From a checkpoint of a small image captioner.
Model: encoder moe soft, encoder num experts 8, encoder widths [48, 96, 192], decoder width 128.
Training: soap at rate 0.0028, 5800 steps, batches of 64.
Data: trained on regions of photos with short descriptions (Visual Genome), 101725 training examples.
Rows from block 9 of the image encoder, named by matrix and row number. Each number is 200 + 30 x the weight over its row's rms, rounded and kept within 0 to 999. All counts start at 0. After the name is the row's rms in percent of the matrix's.
# fc1: shared expert up (encoder.blocks.9.mlp.shared.fc1.weight, 192x192), inputs 0-95
fc1.6,056,242,185,188,224,202,180,202,215,193,200,226,228,209,160,139,133,192,207,206,189,195,203,187,194,170,148,186,201,221,230,192,187,227,201,192,156,271,187,163,148,216,200,198,198,204,182,252,110,232,224,199,166,235,203,234,197,203,203,183,222,84,210,220,205,232,148,153,231,312,218,179,186,192,211,226,179,188,243,202,211,210,227,243,204,187,219,242,210,226,180,168,202,233,214,202,174
fc1.7,055,203,162,165,159,194,192,185,258,134,237,181,174,207,231,233,207,210,201,239,243,163,141,171,223,171,209,190,231,238,229,191,229,221,192,169,195,186,200,184,149,242,196,184,132,173,151,201,184,256,174,226,252,198,222,164,220,186,222,178,189,205,198,167,194,235,222,187,138,181,212,206,198,245,185,200,238,211,232,179,200,198,159,208,195,170,196,218,222,216,183,183,203,259,180,241,203
fc1.8,024,258,211,227,180,184,197,263,242,208,208,194,183,220,226,256,218,190,176,217,183,231,181,276,193,218,159,197,181,189,188,218,181,219,220,187,218,258,228,187,161,130,238,171,224,201,288,201,151,187,197,153,180,166,163,205,219,178,257,203,230,169,211,207,173,178,190,176,239,228,259,210,221,213,219,197,158,199,180,201,275,195,235,204,188,207,233,195,198,155,217,159,248,148,215,201,211
fc1.9,146,179,188,172,225,210,188,211,226,153,251,196,186,172,136,162,199,224,216,189,194,219,168,198,176,201,208,175,213,208,198,183,178,200,258,183,183,248,209,165,172,234,167,191,215,213,170,248,153,192,221,153,226,234,167,241,145,151,216,205,245,184,208,192,214,230,273,222,248,189,186,230,190,188,168,182,175,255,183,201,176,157,195,183,144,168,240,252,197,210,236,163,216,239,185,178,174
fc1.10,142,188,212,161,195,172,211,199,172,242,147,243,128,226,125,210,195,227,274,178,184,175,253,189,167,226,252,259,183,205,231,150,164,258,247,237,191,210,207,191,176,187,206,193,168,195,256,213,190,179,243,206,201,228,204,233,199,183,199,211,236,178,252,234,228,235,169,212,239,235,196,176,260,127,162,203,152,194,209,216,214,159,194,187,192,233,257,189,171,160,191,202,205,210,170,190,200
fc1.11,101,170,193,200,152,208,192,187,195,226,184,177,175,218,172,236,221,225,239,142,223,167,225,198,191,191,170,183,196,167,187,176,185,188,260,220,173,145,207,239,188,160,233,196,174,189,205,187,208,195,203,212,196,229,216,211,195,197,189,209,218,188,214,215,186,182,247,185,151,172,159,214,163,170,158,195,178,225,231,183,260,183,172,185,209,186,220,155,129,157,180,181,230,221,218,218,160
fc1.12,188,196,199,211,190,176,192,183,168,237,124,262,154,240,180,229,227,202,232,192,188,158,249,171,198,202,228,260,207,210,259,173,192,235,236,242,183,204,181,187,186,184,234,212,172,184,255,196,172,217,226,211,222,243,198,184,207,223,196,203,236,146,227,232,212,217,163,237,214,292,185,202,246,109,212,208,159,189,233,205,216,178,239,186,170,267,195,172,222,159,191,241,232,167,195,185,186
fc1.13,045,216,218,226,183,222,199,164,202,208,150,132,214,193,180,180,300,152,175,220,254,191,188,208,181,171,150,207,177,247,170,252,192,184,201,208,192,194,196,226,220,243,202,209,213,243,202,196,223,132,217,190,217,180,216,164,174,157,218,218,173,258,175,190,223,143,202,198,239,181,213,198,210,273,238,188,252,217,147,144,231,208,207,218,188,161,205,195,185,216,184,138,197,174,255,205,237
fc1.14,064,134,210,168,215,192,208,154,206,146,243,210,260,166,211,214,187,208,216,163,161,210,218,189,217,194,158,182,153,225,187,202,209,246,173,223,193,163,205,174,185,179,233,197,148,230,196,210,191,277,179,254,208,229,201,213,192,233,172,214,211,220,219,212,188,210,138,133,164,267,177,203,164,209,170,204,265,188,228,225,229,225,138,205,203,174,166,183,187,196,227,231,191,207,158,198,209
fc1.15,197,247,194,189,269,211,203,247,252,186,264,155,195,211,251,155,149,229,165,233,189,267,128,257,193,165,169,192,242,229,199,182,191,144,193,179,231,231,206,201,206,210,225,195,208,207,215,186,193,253,208,206,193,189,209,181,221,182,208,174,213,192,189,168,204,227,257,182,195,151,226,245,166,156,225,179,240,188,176,193,188,199,178,193,173,138,221,276,209,241,192,200,208,178,244,189,167
fc1.16,134,236,221,173,158,189,206,220,193,200,188,242,170,208,162,160,159,264,236,178,163,225,210,209,153,180,213,216,219,215,214,190,180,226,218,238,178,196,195,166,162,240,161,191,215,246,217,216,211,174,215,184,172,268,177,234,169,222,195,203,262,185,247,273,246,205,203,229,184,189,153,208,213,163,174,198,157,239,167,234,192,140,166,167,200,201,224,210,206,199,238,174,205,189,170,170,165
fc1.17,130,184,195,150,246,195,208,194,211,226,216,151,151,249,200,205,151,212,230,184,134,223,133,192,172,219,197,153,181,240,201,196,178,176,174,177,209,203,201,147,217,193,151,223,169,193,235,194,204,209,201,215,195,216,151,231,219,235,242,136,246,192,219,193,211,230,208,267,213,179,238,216,226,176,219,186,208,277,198,196,193,148,189,176,175,213,239,239,237,217,276,158,228,193,193,161,146
fc1.18,031,204,184,188,144,208,205,240,154,241,237,181,205,204,193,291,233,166,239,197,215,223,181,187,180,181,233,222,200,232,201,238,170,230,166,209,191,193,199,193,180,198,224,202,211,186,149,161,179,219,169,167,239,223,186,189,127,220,223,226,185,193,195,210,189,219,189,208,198,269,187,195,188,219,167,196,212,207,213,170,214,203,199,208,207,213,174,194,212,216,204,221,205,195,196,149,251
fc1.19,046,235,185,180,188,194,185,183,182,172,213,161,182,112,208,196,219,205,155,205,239,132,177,239,230,158,164,203,207,181,216,155,212,206,217,184,177,171,195,186,165,200,186,202,144,225,142,207,223,212,205,235,255,178,177,172,205,228,208,180,191,171,197,195,209,199,175,196,212,232,192,221,195,194,217,192,155,252,164,179,194,210,242,197,194,168,135,258,218,202,188,153,209,195,164,210,174
fc1.20,030,297,192,246,229,196,194,252,188,200,179,203,250,129,231,241,155,215,202,253,188,252,208,254,201,211,221,226,247,203,155,193,212,201,245,232,186,222,203,201,219,141,201,189,206,170,255,183,246,174,228,139,151,187,195,217,208,197,181,142,209,177,207,191,168,166,148,229,264,195,167,174,206,191,204,199,136,183,188,193,202,201,275,228,184,196,235,169,210,194,156,206,206,186,166,168,222
fc1.21,144,193,208,156,184,212,196,181,199,167,230,132,259,174,194,190,191,219,220,174,211,179,211,225,168,198,142,131,220,211,164,204,179,155,233,196,194,159,229,190,181,203,163,203,194,252,151,184,198,208,214,183,177,211,206,194,130,150,205,202,212,247,224,199,215,179,272,193,175,175,190,232,149,239,156,182,168,235,183,222,201,184,182,187,253,133,206,180,157,210,179,150,209,269,194,215,168
fc1.22,038,181,233,166,185,186,210,187,129,237,244,214,191,162,206,179,155,174,192,162,144,189,207,231,228,208,161,258,235,164,222,217,197,177,163,195,196,206,224,227,206,212,224,184,200,164,173,214,166,212,224,181,188,199,234,159,197,169,215,216,219,191,232,185,171,219,116,193,217,162,232,189,175,233,182,194,240,196,181,184,209,211,217,180,221,197,169,173,201,170,215,196,209,133,252,168,221
fc1.23,040,257,181,226,184,199,202,257,191,119,131,190,248,143,229,253,209,186,208,230,279,190,231,251,204,205,187,259,286,265,221,179,203,196,224,227,203,195,186,173,182,213,239,195,117,218,211,180,214,212,192,165,244,228,211,212,170,196,169,191,202,176,204,198,206,236,129,187,242,251,189,191,213,182,179,208,208,197,255,225,199,207,264,232,211,193,195,176,214,204,215,219,213,146,185,178,197
fc1.24,126,209,206,193,216,204,224,235,229,201,275,166,185,175,218,146,177,261,214,193,205,206,158,201,174,231,170,164,263,193,161,151,185,206,221,207,184,215,236,179,195,231,206,154,210,218,145,255,188,216,257,163,182,209,207,187,140,163,227,207,241,191,234,228,254,224,237,204,199,199,195,220,163,155,198,215,214,243,193,219,185,151,194,171,181,144,221,273,224,225,206,169,193,205,230,188,202
fc1.25,067,273,169,250,181,229,199,269,253,261,185,237,173,303,209,210,175,237,185,202,183,200,190,234,234,190,219,174,230,260,193,205,221,177,234,184,206,191,194,194,173,225,232,197,250,156,211,161,198,233,198,197,228,187,246,204,207,204,193,179,202,243,189,173,168,245,246,173,175,182,218,194,191,158,219,206,190,201,196,193,180,204,209,164,173,207,206,201,174,196,123,177,218,211,210,257,141
fc1.26,069,224,202,253,175,219,195,251,218,181,112,140,187,252,212,218,268,209,183,165,243,246,201,224,211,218,169,232,254,207,193,184,202,160,215,197,169,174,195,227,196,191,219,205,197,194,250,193,231,176,216,187,229,216,204,172,223,194,210,219,207,185,185,191,201,172,206,248,231,158,198,213,207,124,249,189,227,223,197,177,131,189,249,175,191,183,209,216,191,183,240,233,221,163,257,210,212
fc1.27,053,178,202,229,226,175,225,275,139,279,148,249,238,190,206,215,139,188,170,217,206,244,208,270,156,259,216,197,177,143,194,185,201,173,211,196,204,224,180,183,215,186,216,202,178,166,181,170,208,215,187,149,158,159,192,279,198,194,167,192,205,140,177,176,184,150,190,210,179,207,205,183,155,183,190,197,237,238,238,233,137,217,239,197,196,201,150,202,189,190,226,194,197,163,192,147,183
fc1.28,046,243,200,184,214,190,200,156,171,187,200,225,147,251,206,201,182,185,208,203,177,276,199,183,215,242,233,177,269,210,246,155,193,205,172,176,216,209,214,178,207,174,159,192,192,212,262,203,227,210,227,195,189,204,210,222,227,213,192,219,215,157,199,179,183,208,188,167,254,267,219,207,184,172,187,213,136,225,200,222,175,198,224,202,227,181,211,191,177,139,257,207,224,223,209,203,231
fc1.29,134,175,242,206,202,164,233,226,239,167,182,144,167,255,160,194,213,210,246,181,226,223,197,208,167,186,208,194,205,234,159,222,191,212,139,241,190,210,225,185,171,186,153,198,214,228,235,238,195,183,212,170,192,233,195,213,221,210,210,208,236,241,215,254,241,233,150,172,202,167,178,217,190,193,159,204,215,216,179,198,207,139,121,177,209,185,265,226,197,197,232,206,197,221,156,218,189
fc1.30,044,247,209,199,219,217,188,180,234,173,172,176,161,274,247,248,164,190,194,173,199,144,244,91,197,216,244,153,212,214,154,233,175,186,204,204,232,207,208,215,216,192,132,201,286,234,200,182,203,170,231,211,200,172,182,190,236,239,218,237,224,223,204,167,201,208,154,283,167,196,213,209,189,196,247,218,177,226,202,171,192,204,245,194,202,224,254,183,219,212,251,165,220,249,202,216,186
fc1.31,033,200,201,185,182,180,199,250,243,207,161,122,153,199,222,152,253,182,172,205,260,201,186,213,207,170,157,215,190,211,170,208,195,214,215,199,196,195,172,197,158,225,195,198,146,226,165,181,148,183,202,166,230,181,171,167,235,157,183,179,183,199,181,211,193,230,194,207,236,176,235,204,197,211,220,198,189,244,198,170,154,217,219,182,184,209,221,214,197,222,225,220,190,158,183,188,190
fc1.32,071,218,198,162,243,181,219,185,208,153,174,143,168,171,189,196,149,211,211,209,214,292,225,205,173,216,223,199,209,207,184,193,208,156,196,184,208,168,189,202,218,193,195,201,180,197,218,194,211,150,198,171,184,180,181,249,238,190,227,179,180,234,184,191,208,149,208,280,197,121,220,193,129,214,195,209,224,238,194,199,181,196,243,197,188,173,251,206,196,207,251,170,191,227,187,191,210
fc1.33,037,178,192,192,163,181,198,230,253,268,211,199,135,218,164,229,238,204,182,218,232,203,196,161,158,155,223,180,180,242,253,187,216,199,196,199,185,240,170,185,182,250,204,190,219,174,229,227,207,170,200,200,157,228,238,289,178,246,216,183,204,103,205,204,203,178,172,216,240,229,231,193,183,238,166,185,183,186,214,217,216,207,174,194,195,213,200,176,233,207,178,186,198,166,186,161,205
fc1.34,037,203,187,193,167,211,214,226,228,185,237,106,134,210,245,220,248,246,206,210,201,146,181,224,187,217,130,252,191,183,222,212,233,181,231,199,194,190,227,248,244,187,179,192,231,186,123,178,180,184,186,192,238,165,205,161,231,167,238,184,158,219,199,187,198,227,202,240,207,197,222,194,191,281,233,194,214,229,220,207,159,215,203,199,128,184,190,193,151,200,189,238,197,169,224,176,240
fc1.35,130,220,219,172,169,195,187,218,229,193,258,215,145,152,176,150,196,204,226,209,185,178,233,168,161,168,196,241,236,214,231,165,180,205,222,243,190,232,194,189,161,228,237,227,150,247,201,217,135,216,199,211,183,243,193,174,166,165,216,194,239,147,245,238,242,223,191,241,244,270,207,227,229,187,129,173,193,186,227,214,189,175,207,184,199,158,263,222,193,204,180,209,211,218,214,173,227
fc1.36,142,174,216,186,197,169,205,178,182,192,161,193,143,220,150,263,240,228,246,183,166,189,242,206,179,245,235,233,158,188,163,194,169,224,241,229,196,159,201,212,204,140,183,217,196,174,246,166,238,157,225,191,192,213,206,255,254,219,229,187,210,204,225,205,202,177,185,270,206,177,210,200,232,164,207,183,160,247,218,186,215,145,179,166,180,250,236,135,169,149,224,213,230,187,169,172,146
fc1.37,043,217,192,217,171,193,202,158,209,170,126,160,153,280,183,161,179,190,192,164,172,231,224,183,214,242,238,178,285,203,183,167,192,220,205,202,227,183,214,174,203,160,161,218,263,240,242,220,205,230,212,209,200,232,177,250,259,181,196,218,202,268,206,193,202,263,195,237,198,199,202,207,235,138,180,201,222,187,187,178,142,198,247,178,206,196,227,198,199,170,219,235,203,159,201,201,249
fc1.38,046,258,213,226,231,195,180,195,267,257,213,203,167,167,182,211,168,182,218,207,179,179,220,193,172,130,238,200,185,252,203,243,222,244,182,204,222,189,189,204,167,238,238,193,179,210,225,171,151,203,151,186,237,203,248,195,153,185,187,207,221,224,203,206,193,228,216,187,181,172,181,189,201,205,162,192,198,155,219,190,212,219,156,207,207,184,244,189,211,214,162,207,204,199,178,215,198
fc1.39,044,218,203,234,173,199,212,153,178,169,157,214,199,250,180,141,211,189,168,203,198,218,131,218,206,211,221,193,267,155,123,196,208,130,187,192,181,185,185,236,203,174,185,207,205,189,200,175,255,211,221,193,213,199,183,202,243,151,174,196,192,189,194,178,189,228,268,179,176,131,165,211,243,192,194,203,237,193,218,200,177,214,228,195,175,203,186,203,185,179,206,264,197,137,232,169,183