config.yaml
model: "image captioner"
dataset: "regions of photos with short descriptions (Visual Genome)"
train_examples: 101725
image_size: 64
crop_scale_min: 0.7
horizontal_flip: true
translate: 0.12
tokenizer: "word"
vocab_size: 6471
encoder_arch: "swin"
encoder_norm: "rmsnorm"
encoder_norm_position: "pre"
encoder_activation: "gelu"
encoder_head_dim: 64
encoder_fused_qkv: true
encoder_bias: "all"
encoder_qk_norm: true
encoder_parallel_block: false
encoder_inner_norm: false
encoder_moe: "soft"
encoder_num_experts: 8
encoder_moe_every: 1
encoder_expert_mlp_ratio: 1
encoder_slots_per_expert: 2
encoder_shared_expert: true
encoder_patch_size: [4, 4]
encoder_conv_stem: false
encoder_depths: [3, 6, 3]
encoder_widths: [48, 96, 192]
fusion: "prefix"
decoder_width: 128
decoder_layers: 12
decoder_norm: "rmsnorm"
decoder_norm_position: "pre"
decoder_activation: "swiglu"
decoder_mlp_ratio: 4
decoder_head_dim: 64
decoder_fused_qkv: false
decoder_bias: "none"
decoder_qk_norm: false
decoder_parallel_block: false
decoder_dropout: 0.05
decoder_inner_norm: false
decoder_positions: "rope"
decoder_prefix_bidirectional: true
decoder_connector: "mlp"
decoder_tie_embeddings: true
residual_init: "scaled_by_depth"
optimizer: "soap"
beta2: 0.999
lr: 0.0028
beta1: 0.95
shampoo_beta: 0.999
eps: 1e-08
precondition_frequency: 16
max_precond_dim: 1536
one_sided: true
adamw_lr_other_params: 0.0016
ema_decay: 0.995
steps: 5800
batch_size: 64
epochs: 3.6
lr_schedule: "cosine"
final_lr_fraction: 0.05
warmup_steps: 290
weight_decay: 0.5
adamw_weight_decay_other_params: 0.01
Rows from block 9 of the image encoder, named by matrix and row number. Rows with one number belong to one attention dimension. Each number is 200 + 40 x the weight over its row's rms, rounded and kept within 0 to 999. All counts start at 0. After the name is the row's rms in percent of the matrix's.
# q: window attention query, key and value (stacked) (encoder.blocks.9.attn.qkv.weight, 576x192, the q third), inputs 96-191
# k: window attention query, key and value (stacked) (encoder.blocks.9.attn.qkv.weight, 576x192, the k third), inputs 96-191
q.42,095,205,172,158,151,190,297,175,212,199,171,133,162,260,268,165,188,193,192,264,241,249,222,186,184,172,177,215,173,184,237,155,183,141,207,201,102,245,263,229,219,166,285,150,217,270,182,250,198,246,176,271,206,148,193,232,137,155,214,270,168,210,187,195,205,164,212,197,242,161,218,225,196,196,161,199,223,167,209,248,169,125,172,255,248,210,244,175,166,235,221,199,209,216,246,235,173
q.43,081,220,193,199,158,172,248,180,152,98,152,224,209,223,209,234,263,189,207,236,212,274,246,161,146,222,201,229,162,171,145,181,183,95,212,230,153,234,282,212,253,141,257,241,171,249,187,223,212,224,199,223,202,240,180,244,173,197,215,209,200,210,223,253,250,141,154,259,216,129,229,217,162,200,198,255,205,118,279,193,178,183,208,181,183,172,175,244,178,175,267,187,162,219,245,169,221
q.44,131,184,252,257,242,214,147,238,174,197,258,277,195,188,165,282,185,209,251,196,163,184,225,212,163,225,202,207,210,207,178,194,247,226,183,163,274,189,193,214,163,255,143,247,154,138,187,195,183,151,201,131,141,279,177,86,257,211,188,200,240,221,209,189,203,209,203,206,126,234,180,179,171,198,271,178,189,192,187,147,261,214,247,106,162,236,171,225,249,184,253,218,256,203,194,185,238
q.45,130,202,209,175,156,229,201,236,217,260,214,166,178,258,176,180,138,206,257,190,215,168,186,180,211,152,163,205,154,240,264,162,205,215,182,184,204,213,217,249,172,216,224,108,260,220,193,216,187,198,183,234,218,132,150,206,177,206,197,231,198,177,181,164,161,179,150,153,197,197,190,210,215,204,158,157,180,207,112,166,227,210,158,217,236,235,241,79,163,233,187,249,218,170,213,254,133
q.46,078,185,240,164,229,179,197,124,175,170,163,162,247,230,314,143,173,121,214,245,220,244,208,169,181,171,212,197,187,148,171,252,198,150,185,233,192,205,205,165,245,153,225,195,226,254,164,240,166,242,211,232,184,193,177,231,213,167,205,169,218,199,204,183,238,200,197,213,235,134,256,159,160,222,198,224,260,201,225,284,108,144,185,188,194,116,231,211,217,170,182,208,175,202,227,170,208
q.47,101,188,206,207,177,224,183,179,204,216,166,93,184,244,258,131,117,199,211,157,220,182,165,182,222,130,196,202,213,231,249,187,179,187,206,216,163,184,193,234,174,177,257,163,321,274,197,219,191,211,207,215,234,132,202,257,145,139,188,223,166,189,168,154,219,204,215,135,215,164,207,199,190,218,122,167,235,240,199,153,128,170,140,239,227,218,208,183,186,261,177,246,149,166,191,227,138
q.48,126,194,231,166,188,153,184,196,221,191,261,181,166,207,249,256,215,112,156,277,186,282,239,200,135,185,157,132,213,107,184,257,232,214,222,155,154,263,183,173,269,211,184,198,164,189,213,241,209,233,205,194,209,207,166,237,198,142,236,207,240,224,193,167,241,190,261,195,185,208,227,238,139,157,223,244,203,206,183,247,181,74,223,182,207,125,208,220,228,144,302,205,153,301,208,149,241
q.49,092,251,165,218,233,227,209,230,233,207,206,245,279,193,253,216,266,256,191,187,175,185,145,238,256,229,231,270,172,261,177,208,147,213,179,137,198,253,232,191,186,257,141,222,185,162,229,168,184,141,183,239,150,171,237,178,147,238,175,173,245,112,244,290,151,205,272,208,250,232,208,166,237,188,178,152,156,168,219,204,232,196,165,228,253,196,265,175,190,223,220,147,268,228,160,225,216
q.50,072,252,183,173,229,189,166,161,188,165,207,256,157,172,220,195,133,266,194,176,181,160,213,263,165,244,273,202,176,176,221,244,151,246,192,200,215,197,231,143,166,199,135,228,164,130,154,176,178,186,194,192,248,255,178,185,207,279,148,238,196,179,213,212,236,173,239,254,209,227,143,225,171,235,215,242,197,317,202,170,213,215,239,261,208,155,194,233,166,182,188,140,188,224,231,189,188
q.51,117,159,196,152,185,219,201,200,194,203,171,120,188,245,185,186,158,159,240,215,214,188,237,141,170,127,192,173,172,206,258,189,208,159,203,247,182,171,213,258,192,155,266,128,261,278,180,216,205,256,211,230,221,125,181,241,182,193,178,222,144,208,157,140,222,203,108,176,216,167,175,221,204,225,152,215,226,211,169,229,118,218,178,221,190,206,170,138,176,216,146,250,155,113,259,199,112
q.52,105,217,214,222,221,201,183,193,193,145,198,232,192,99,194,230,168,193,195,160,243,141,211,212,231,228,207,262,194,208,142,135,188,191,139,159,233,210,137,144,72,262,139,178,160,216,228,105,141,170,219,202,230,234,244,167,301,219,191,170,203,144,231,261,154,264,250,242,208,171,167,206,241,198,233,184,153,241,260,205,181,215,198,161,179,189,253,211,209,202,168,215,247,193,164,247,187
q.53,103,197,187,199,230,213,162,243,210,289,209,227,260,209,156,210,292,263,187,240,137,237,155,244,227,217,192,192,233,252,224,227,228,249,179,151,246,222,253,192,244,238,151,289,208,112,228,238,211,169,238,179,110,234,272,136,164,193,176,173,280,185,191,232,163,210,235,204,174,219,211,156,257,184,205,170,188,200,180,194,229,239,235,187,191,220,140,241,250,237,228,145,256,224,164,184,285
q.54,094,216,146,253,155,241,236,175,182,199,182,176,151,198,179,160,248,300,188,167,222,189,154,239,242,274,172,163,226,234,201,185,181,217,201,157,187,211,268,201,239,209,293,233,223,217,251,227,221,199,195,177,288,166,214,271,163,181,228,205,190,209,179,275,149,222,158,166,254,267,243,187,240,230,165,229,154,159,235,137,218,234,165,262,227,260,179,216,200,237,232,191,168,186,175,221,210
q.55,092,239,170,190,219,224,220,235,201,217,178,234,320,236,231,189,214,196,263,180,236,200,171,170,247,182,193,279,151,267,218,202,163,184,181,209,239,191,266,225,234,207,194,180,243,184,193,181,172,169,180,264,152,162,230,204,185,262,162,167,261,143,243,220,155,173,108,185,250,157,222,172,292,192,141,195,243,185,131,238,156,252,157,235,239,173,241,106,150,227,157,188,214,170,197,246,182
q.56,104,252,215,174,208,176,226,227,201,112,240,232,235,159,215,205,135,197,225,196,241,122,182,231,245,175,208,261,134,248,200,155,162,166,170,151,252,179,220,183,73,258,186,160,188,167,210,135,124,109,157,198,214,214,200,190,246,259,146,217,221,139,274,214,178,191,278,252,196,190,163,205,248,209,193,183,153,227,182,180,201,251,165,182,236,195,251,153,178,193,169,212,175,249,203,225,165
k.42,095,178,288,230,199,215,157,225,246,199,284,205,215,196,240,220,152,133,198,173,244,228,209,231,217,188,112,226,150,174,228,173,239,191,211,136,238,203,195,201,171,238,174,156,179,146,220,229,239,173,202,177,194,205,164,230,205,192,247,159,253,171,237,208,242,188,140,217,147,147,220,194,235,183,218,165,188,196,134,137,202,117,162,203,181,165,183,120,244,205,240,167,180,289,211,189,233
k.43,101,202,162,197,133,280,136,227,231,266,135,78,210,186,187,251,203,248,137,161,203,163,173,191,217,176,220,177,254,217,257,167,171,264,167,245,139,223,156,220,229,190,288,222,286,253,188,205,228,231,213,227,213,124,220,218,139,162,185,202,120,208,134,187,139,246,228,163,231,253,154,187,211,189,127,212,181,180,221,181,168,230,186,301,257,245,197,208,140,260,173,180,205,160,188,252,196
k.44,136,188,196,204,260,181,186,130,166,193,164,290,230,196,200,204,255,184,203,235,167,205,188,216,199,260,238,240,201,174,107,303,188,202,254,225,245,219,165,188,267,142,159,276,149,178,230,223,234,196,162,209,188,247,221,233,221,208,223,164,182,201,242,201,282,170,181,224,231,196,295,133,148,245,228,190,278,184,238,216,219,187,189,207,196,146,189,288,273,141,238,188,224,171,153,124,272
k.45,096,297,149,177,166,132,219,235,209,138,168,211,225,217,183,158,194,268,152,188,188,177,246,214,216,223,228,241,147,186,207,222,115,164,177,227,138,215,268,197,206,171,188,223,189,196,136,156,141,156,122,234,182,233,191,232,151,287,194,224,203,169,248,210,177,131,242,228,190,173,157,235,140,162,215,254,142,190,236,212,241,189,209,159,241,224,238,216,126,194,180,141,217,226,183,187,176
k.46,080,170,290,215,191,194,141,186,252,187,305,181,169,162,271,177,152,163,210,216,260,218,209,236,194,196,131,168,207,133,217,166,263,219,169,138,209,157,208,147,153,262,217,148,155,150,224,209,181,222,252,147,233,241,201,166,228,148,224,186,254,192,176,211,227,239,181,195,170,184,163,258,241,183,277,196,172,246,189,181,173,126,224,177,178,199,212,161,242,203,182,215,152,334,248,189,235
k.47,110,222,212,204,165,189,214,221,219,209,280,171,98,163,215,144,139,229,162,163,204,167,156,251,224,213,178,145,197,203,211,110,205,207,215,121,194,187,194,168,83,265,225,122,171,165,234,161,150,192,211,157,306,207,190,201,275,204,182,274,212,187,205,235,173,239,245,192,182,211,171,248,210,209,219,193,139,254,198,157,192,208,187,235,191,226,214,168,210,193,192,178,185,242,239,252,147
k.48,155,190,305,242,251,203,118,218,186,222,284,274,194,200,199,207,193,146,215,185,222,188,176,240,219,226,135,223,184,200,164,232,250,191,200,98,274,213,189,177,178,242,150,209,151,121,255,257,232,145,174,168,198,242,174,193,235,179,266,125,248,195,237,246,238,200,175,189,140,179,260,162,157,214,261,148,199,219,183,150,241,201,179,140,184,170,197,186,314,201,274,198,173,260,190,190,242
k.49,134,164,251,226,264,201,232,133,214,181,233,272,201,184,236,128,189,147,237,220,195,241,183,213,173,240,188,188,182,203,123,281,258,221,244,187,261,191,158,182,254,186,152,205,142,175,237,243,203,214,200,185,195,253,194,225,229,190,249,156,260,196,232,205,275,210,180,187,201,194,294,101,149,210,240,190,275,193,188,221,224,118,192,171,167,110,209,193,307,154,246,191,243,207,193,97,287
k.50,087,233,182,147,163,141,266,224,184,176,146,136,204,223,208,129,170,233,185,215,205,233,244,163,164,153,218,158,221,146,228,180,206,218,160,264,132,179,230,223,216,174,227,192,240,246,129,188,168,217,241,181,200,189,141,157,194,206,165,264,156,242,164,173,161,164,295,175,150,188,140,272,205,159,217,243,181,171,217,221,147,199,242,197,190,198,209,251,156,226,178,214,213,235,197,201,170
k.51,104,251,160,148,141,139,233,182,193,95,183,176,182,205,204,190,210,191,149,214,212,182,205,171,195,212,199,196,176,168,187,108,151,99,212,188,124,229,236,168,144,200,242,118,188,245,201,118,140,215,164,231,276,162,218,221,213,219,195,252,183,196,235,221,176,168,216,226,239,173,170,307,236,161,194,253,143,173,235,257,144,184,183,160,188,220,261,198,118,158,195,213,131,223,195,242,102
k.52,084,235,154,187,243,145,222,125,146,191,165,244,147,208,223,179,191,221,272,202,135,203,194,223,158,210,230,219,196,196,211,258,174,250,212,277,211,172,180,202,176,142,164,223,173,201,167,179,131,239,219,165,144,231,188,172,220,244,154,222,220,198,216,187,293,172,261,231,232,239,185,154,165,269,209,193,246,256,216,136,196,220,223,226,220,186,224,256,165,193,149,212,280,160,209,155,232
k.53,106,131,218,238,206,210,222,172,237,191,199,235,237,136,208,191,204,200,257,189,179,227,210,212,155,239,158,151,228,192,105,240,301,217,253,179,257,207,173,181,283,225,194,227,145,205,233,237,239,230,229,136,221,212,140,220,223,196,252,211,229,230,168,180,178,254,175,123,217,212,272,185,148,154,259,214,232,161,176,267,208,146,282,197,127,142,197,201,299,145,259,194,212,148,176,138,256
k.54,090,196,160,187,186,303,175,228,261,250,176,110,201,212,211,157,189,167,202,198,192,195,201,183,162,140,199,166,205,254,274,238,203,270,201,239,142,233,197,245,244,190,236,192,279,235,140,170,192,212,178,250,177,144,243,216,130,201,184,206,214,171,146,163,198,224,201,166,244,212,204,151,188,172,131,229,220,197,161,186,148,266,188,258,241,178,141,154,141,275,143,149,284,137,274,157,194
k.55,081,240,109,248,193,198,242,203,250,210,127,179,216,213,196,125,218,324,184,123,190,205,223,201,175,216,250,210,200,192,210,226,196,249,188,301,134,176,240,234,263,146,241,220,249,243,141,242,174,259,214,180,143,177,162,215,135,245,241,197,180,231,164,186,147,178,234,184,208,153,162,141,187,170,222,274,209,162,223,211,243,152,248,219,232,224,249,200,146,237,164,203,196,125,204,198,256
k.56,098,247,247,257,159,221,152,237,143,264,251,236,160,234,231,223,177,166,225,143,211,213,185,224,250,212,165,276,218,231,233,198,136,216,177,191,192,183,162,207,160,165,155,228,186,155,210,226,192,191,229,195,166,191,146,190,235,175,212,221,209,210,239,252,203,174,267,207,185,203,202,153,142,278,168,148,216,232,222,90,240,148,154,231,252,246,210,227,181,305,233,222,196,225,152,271,268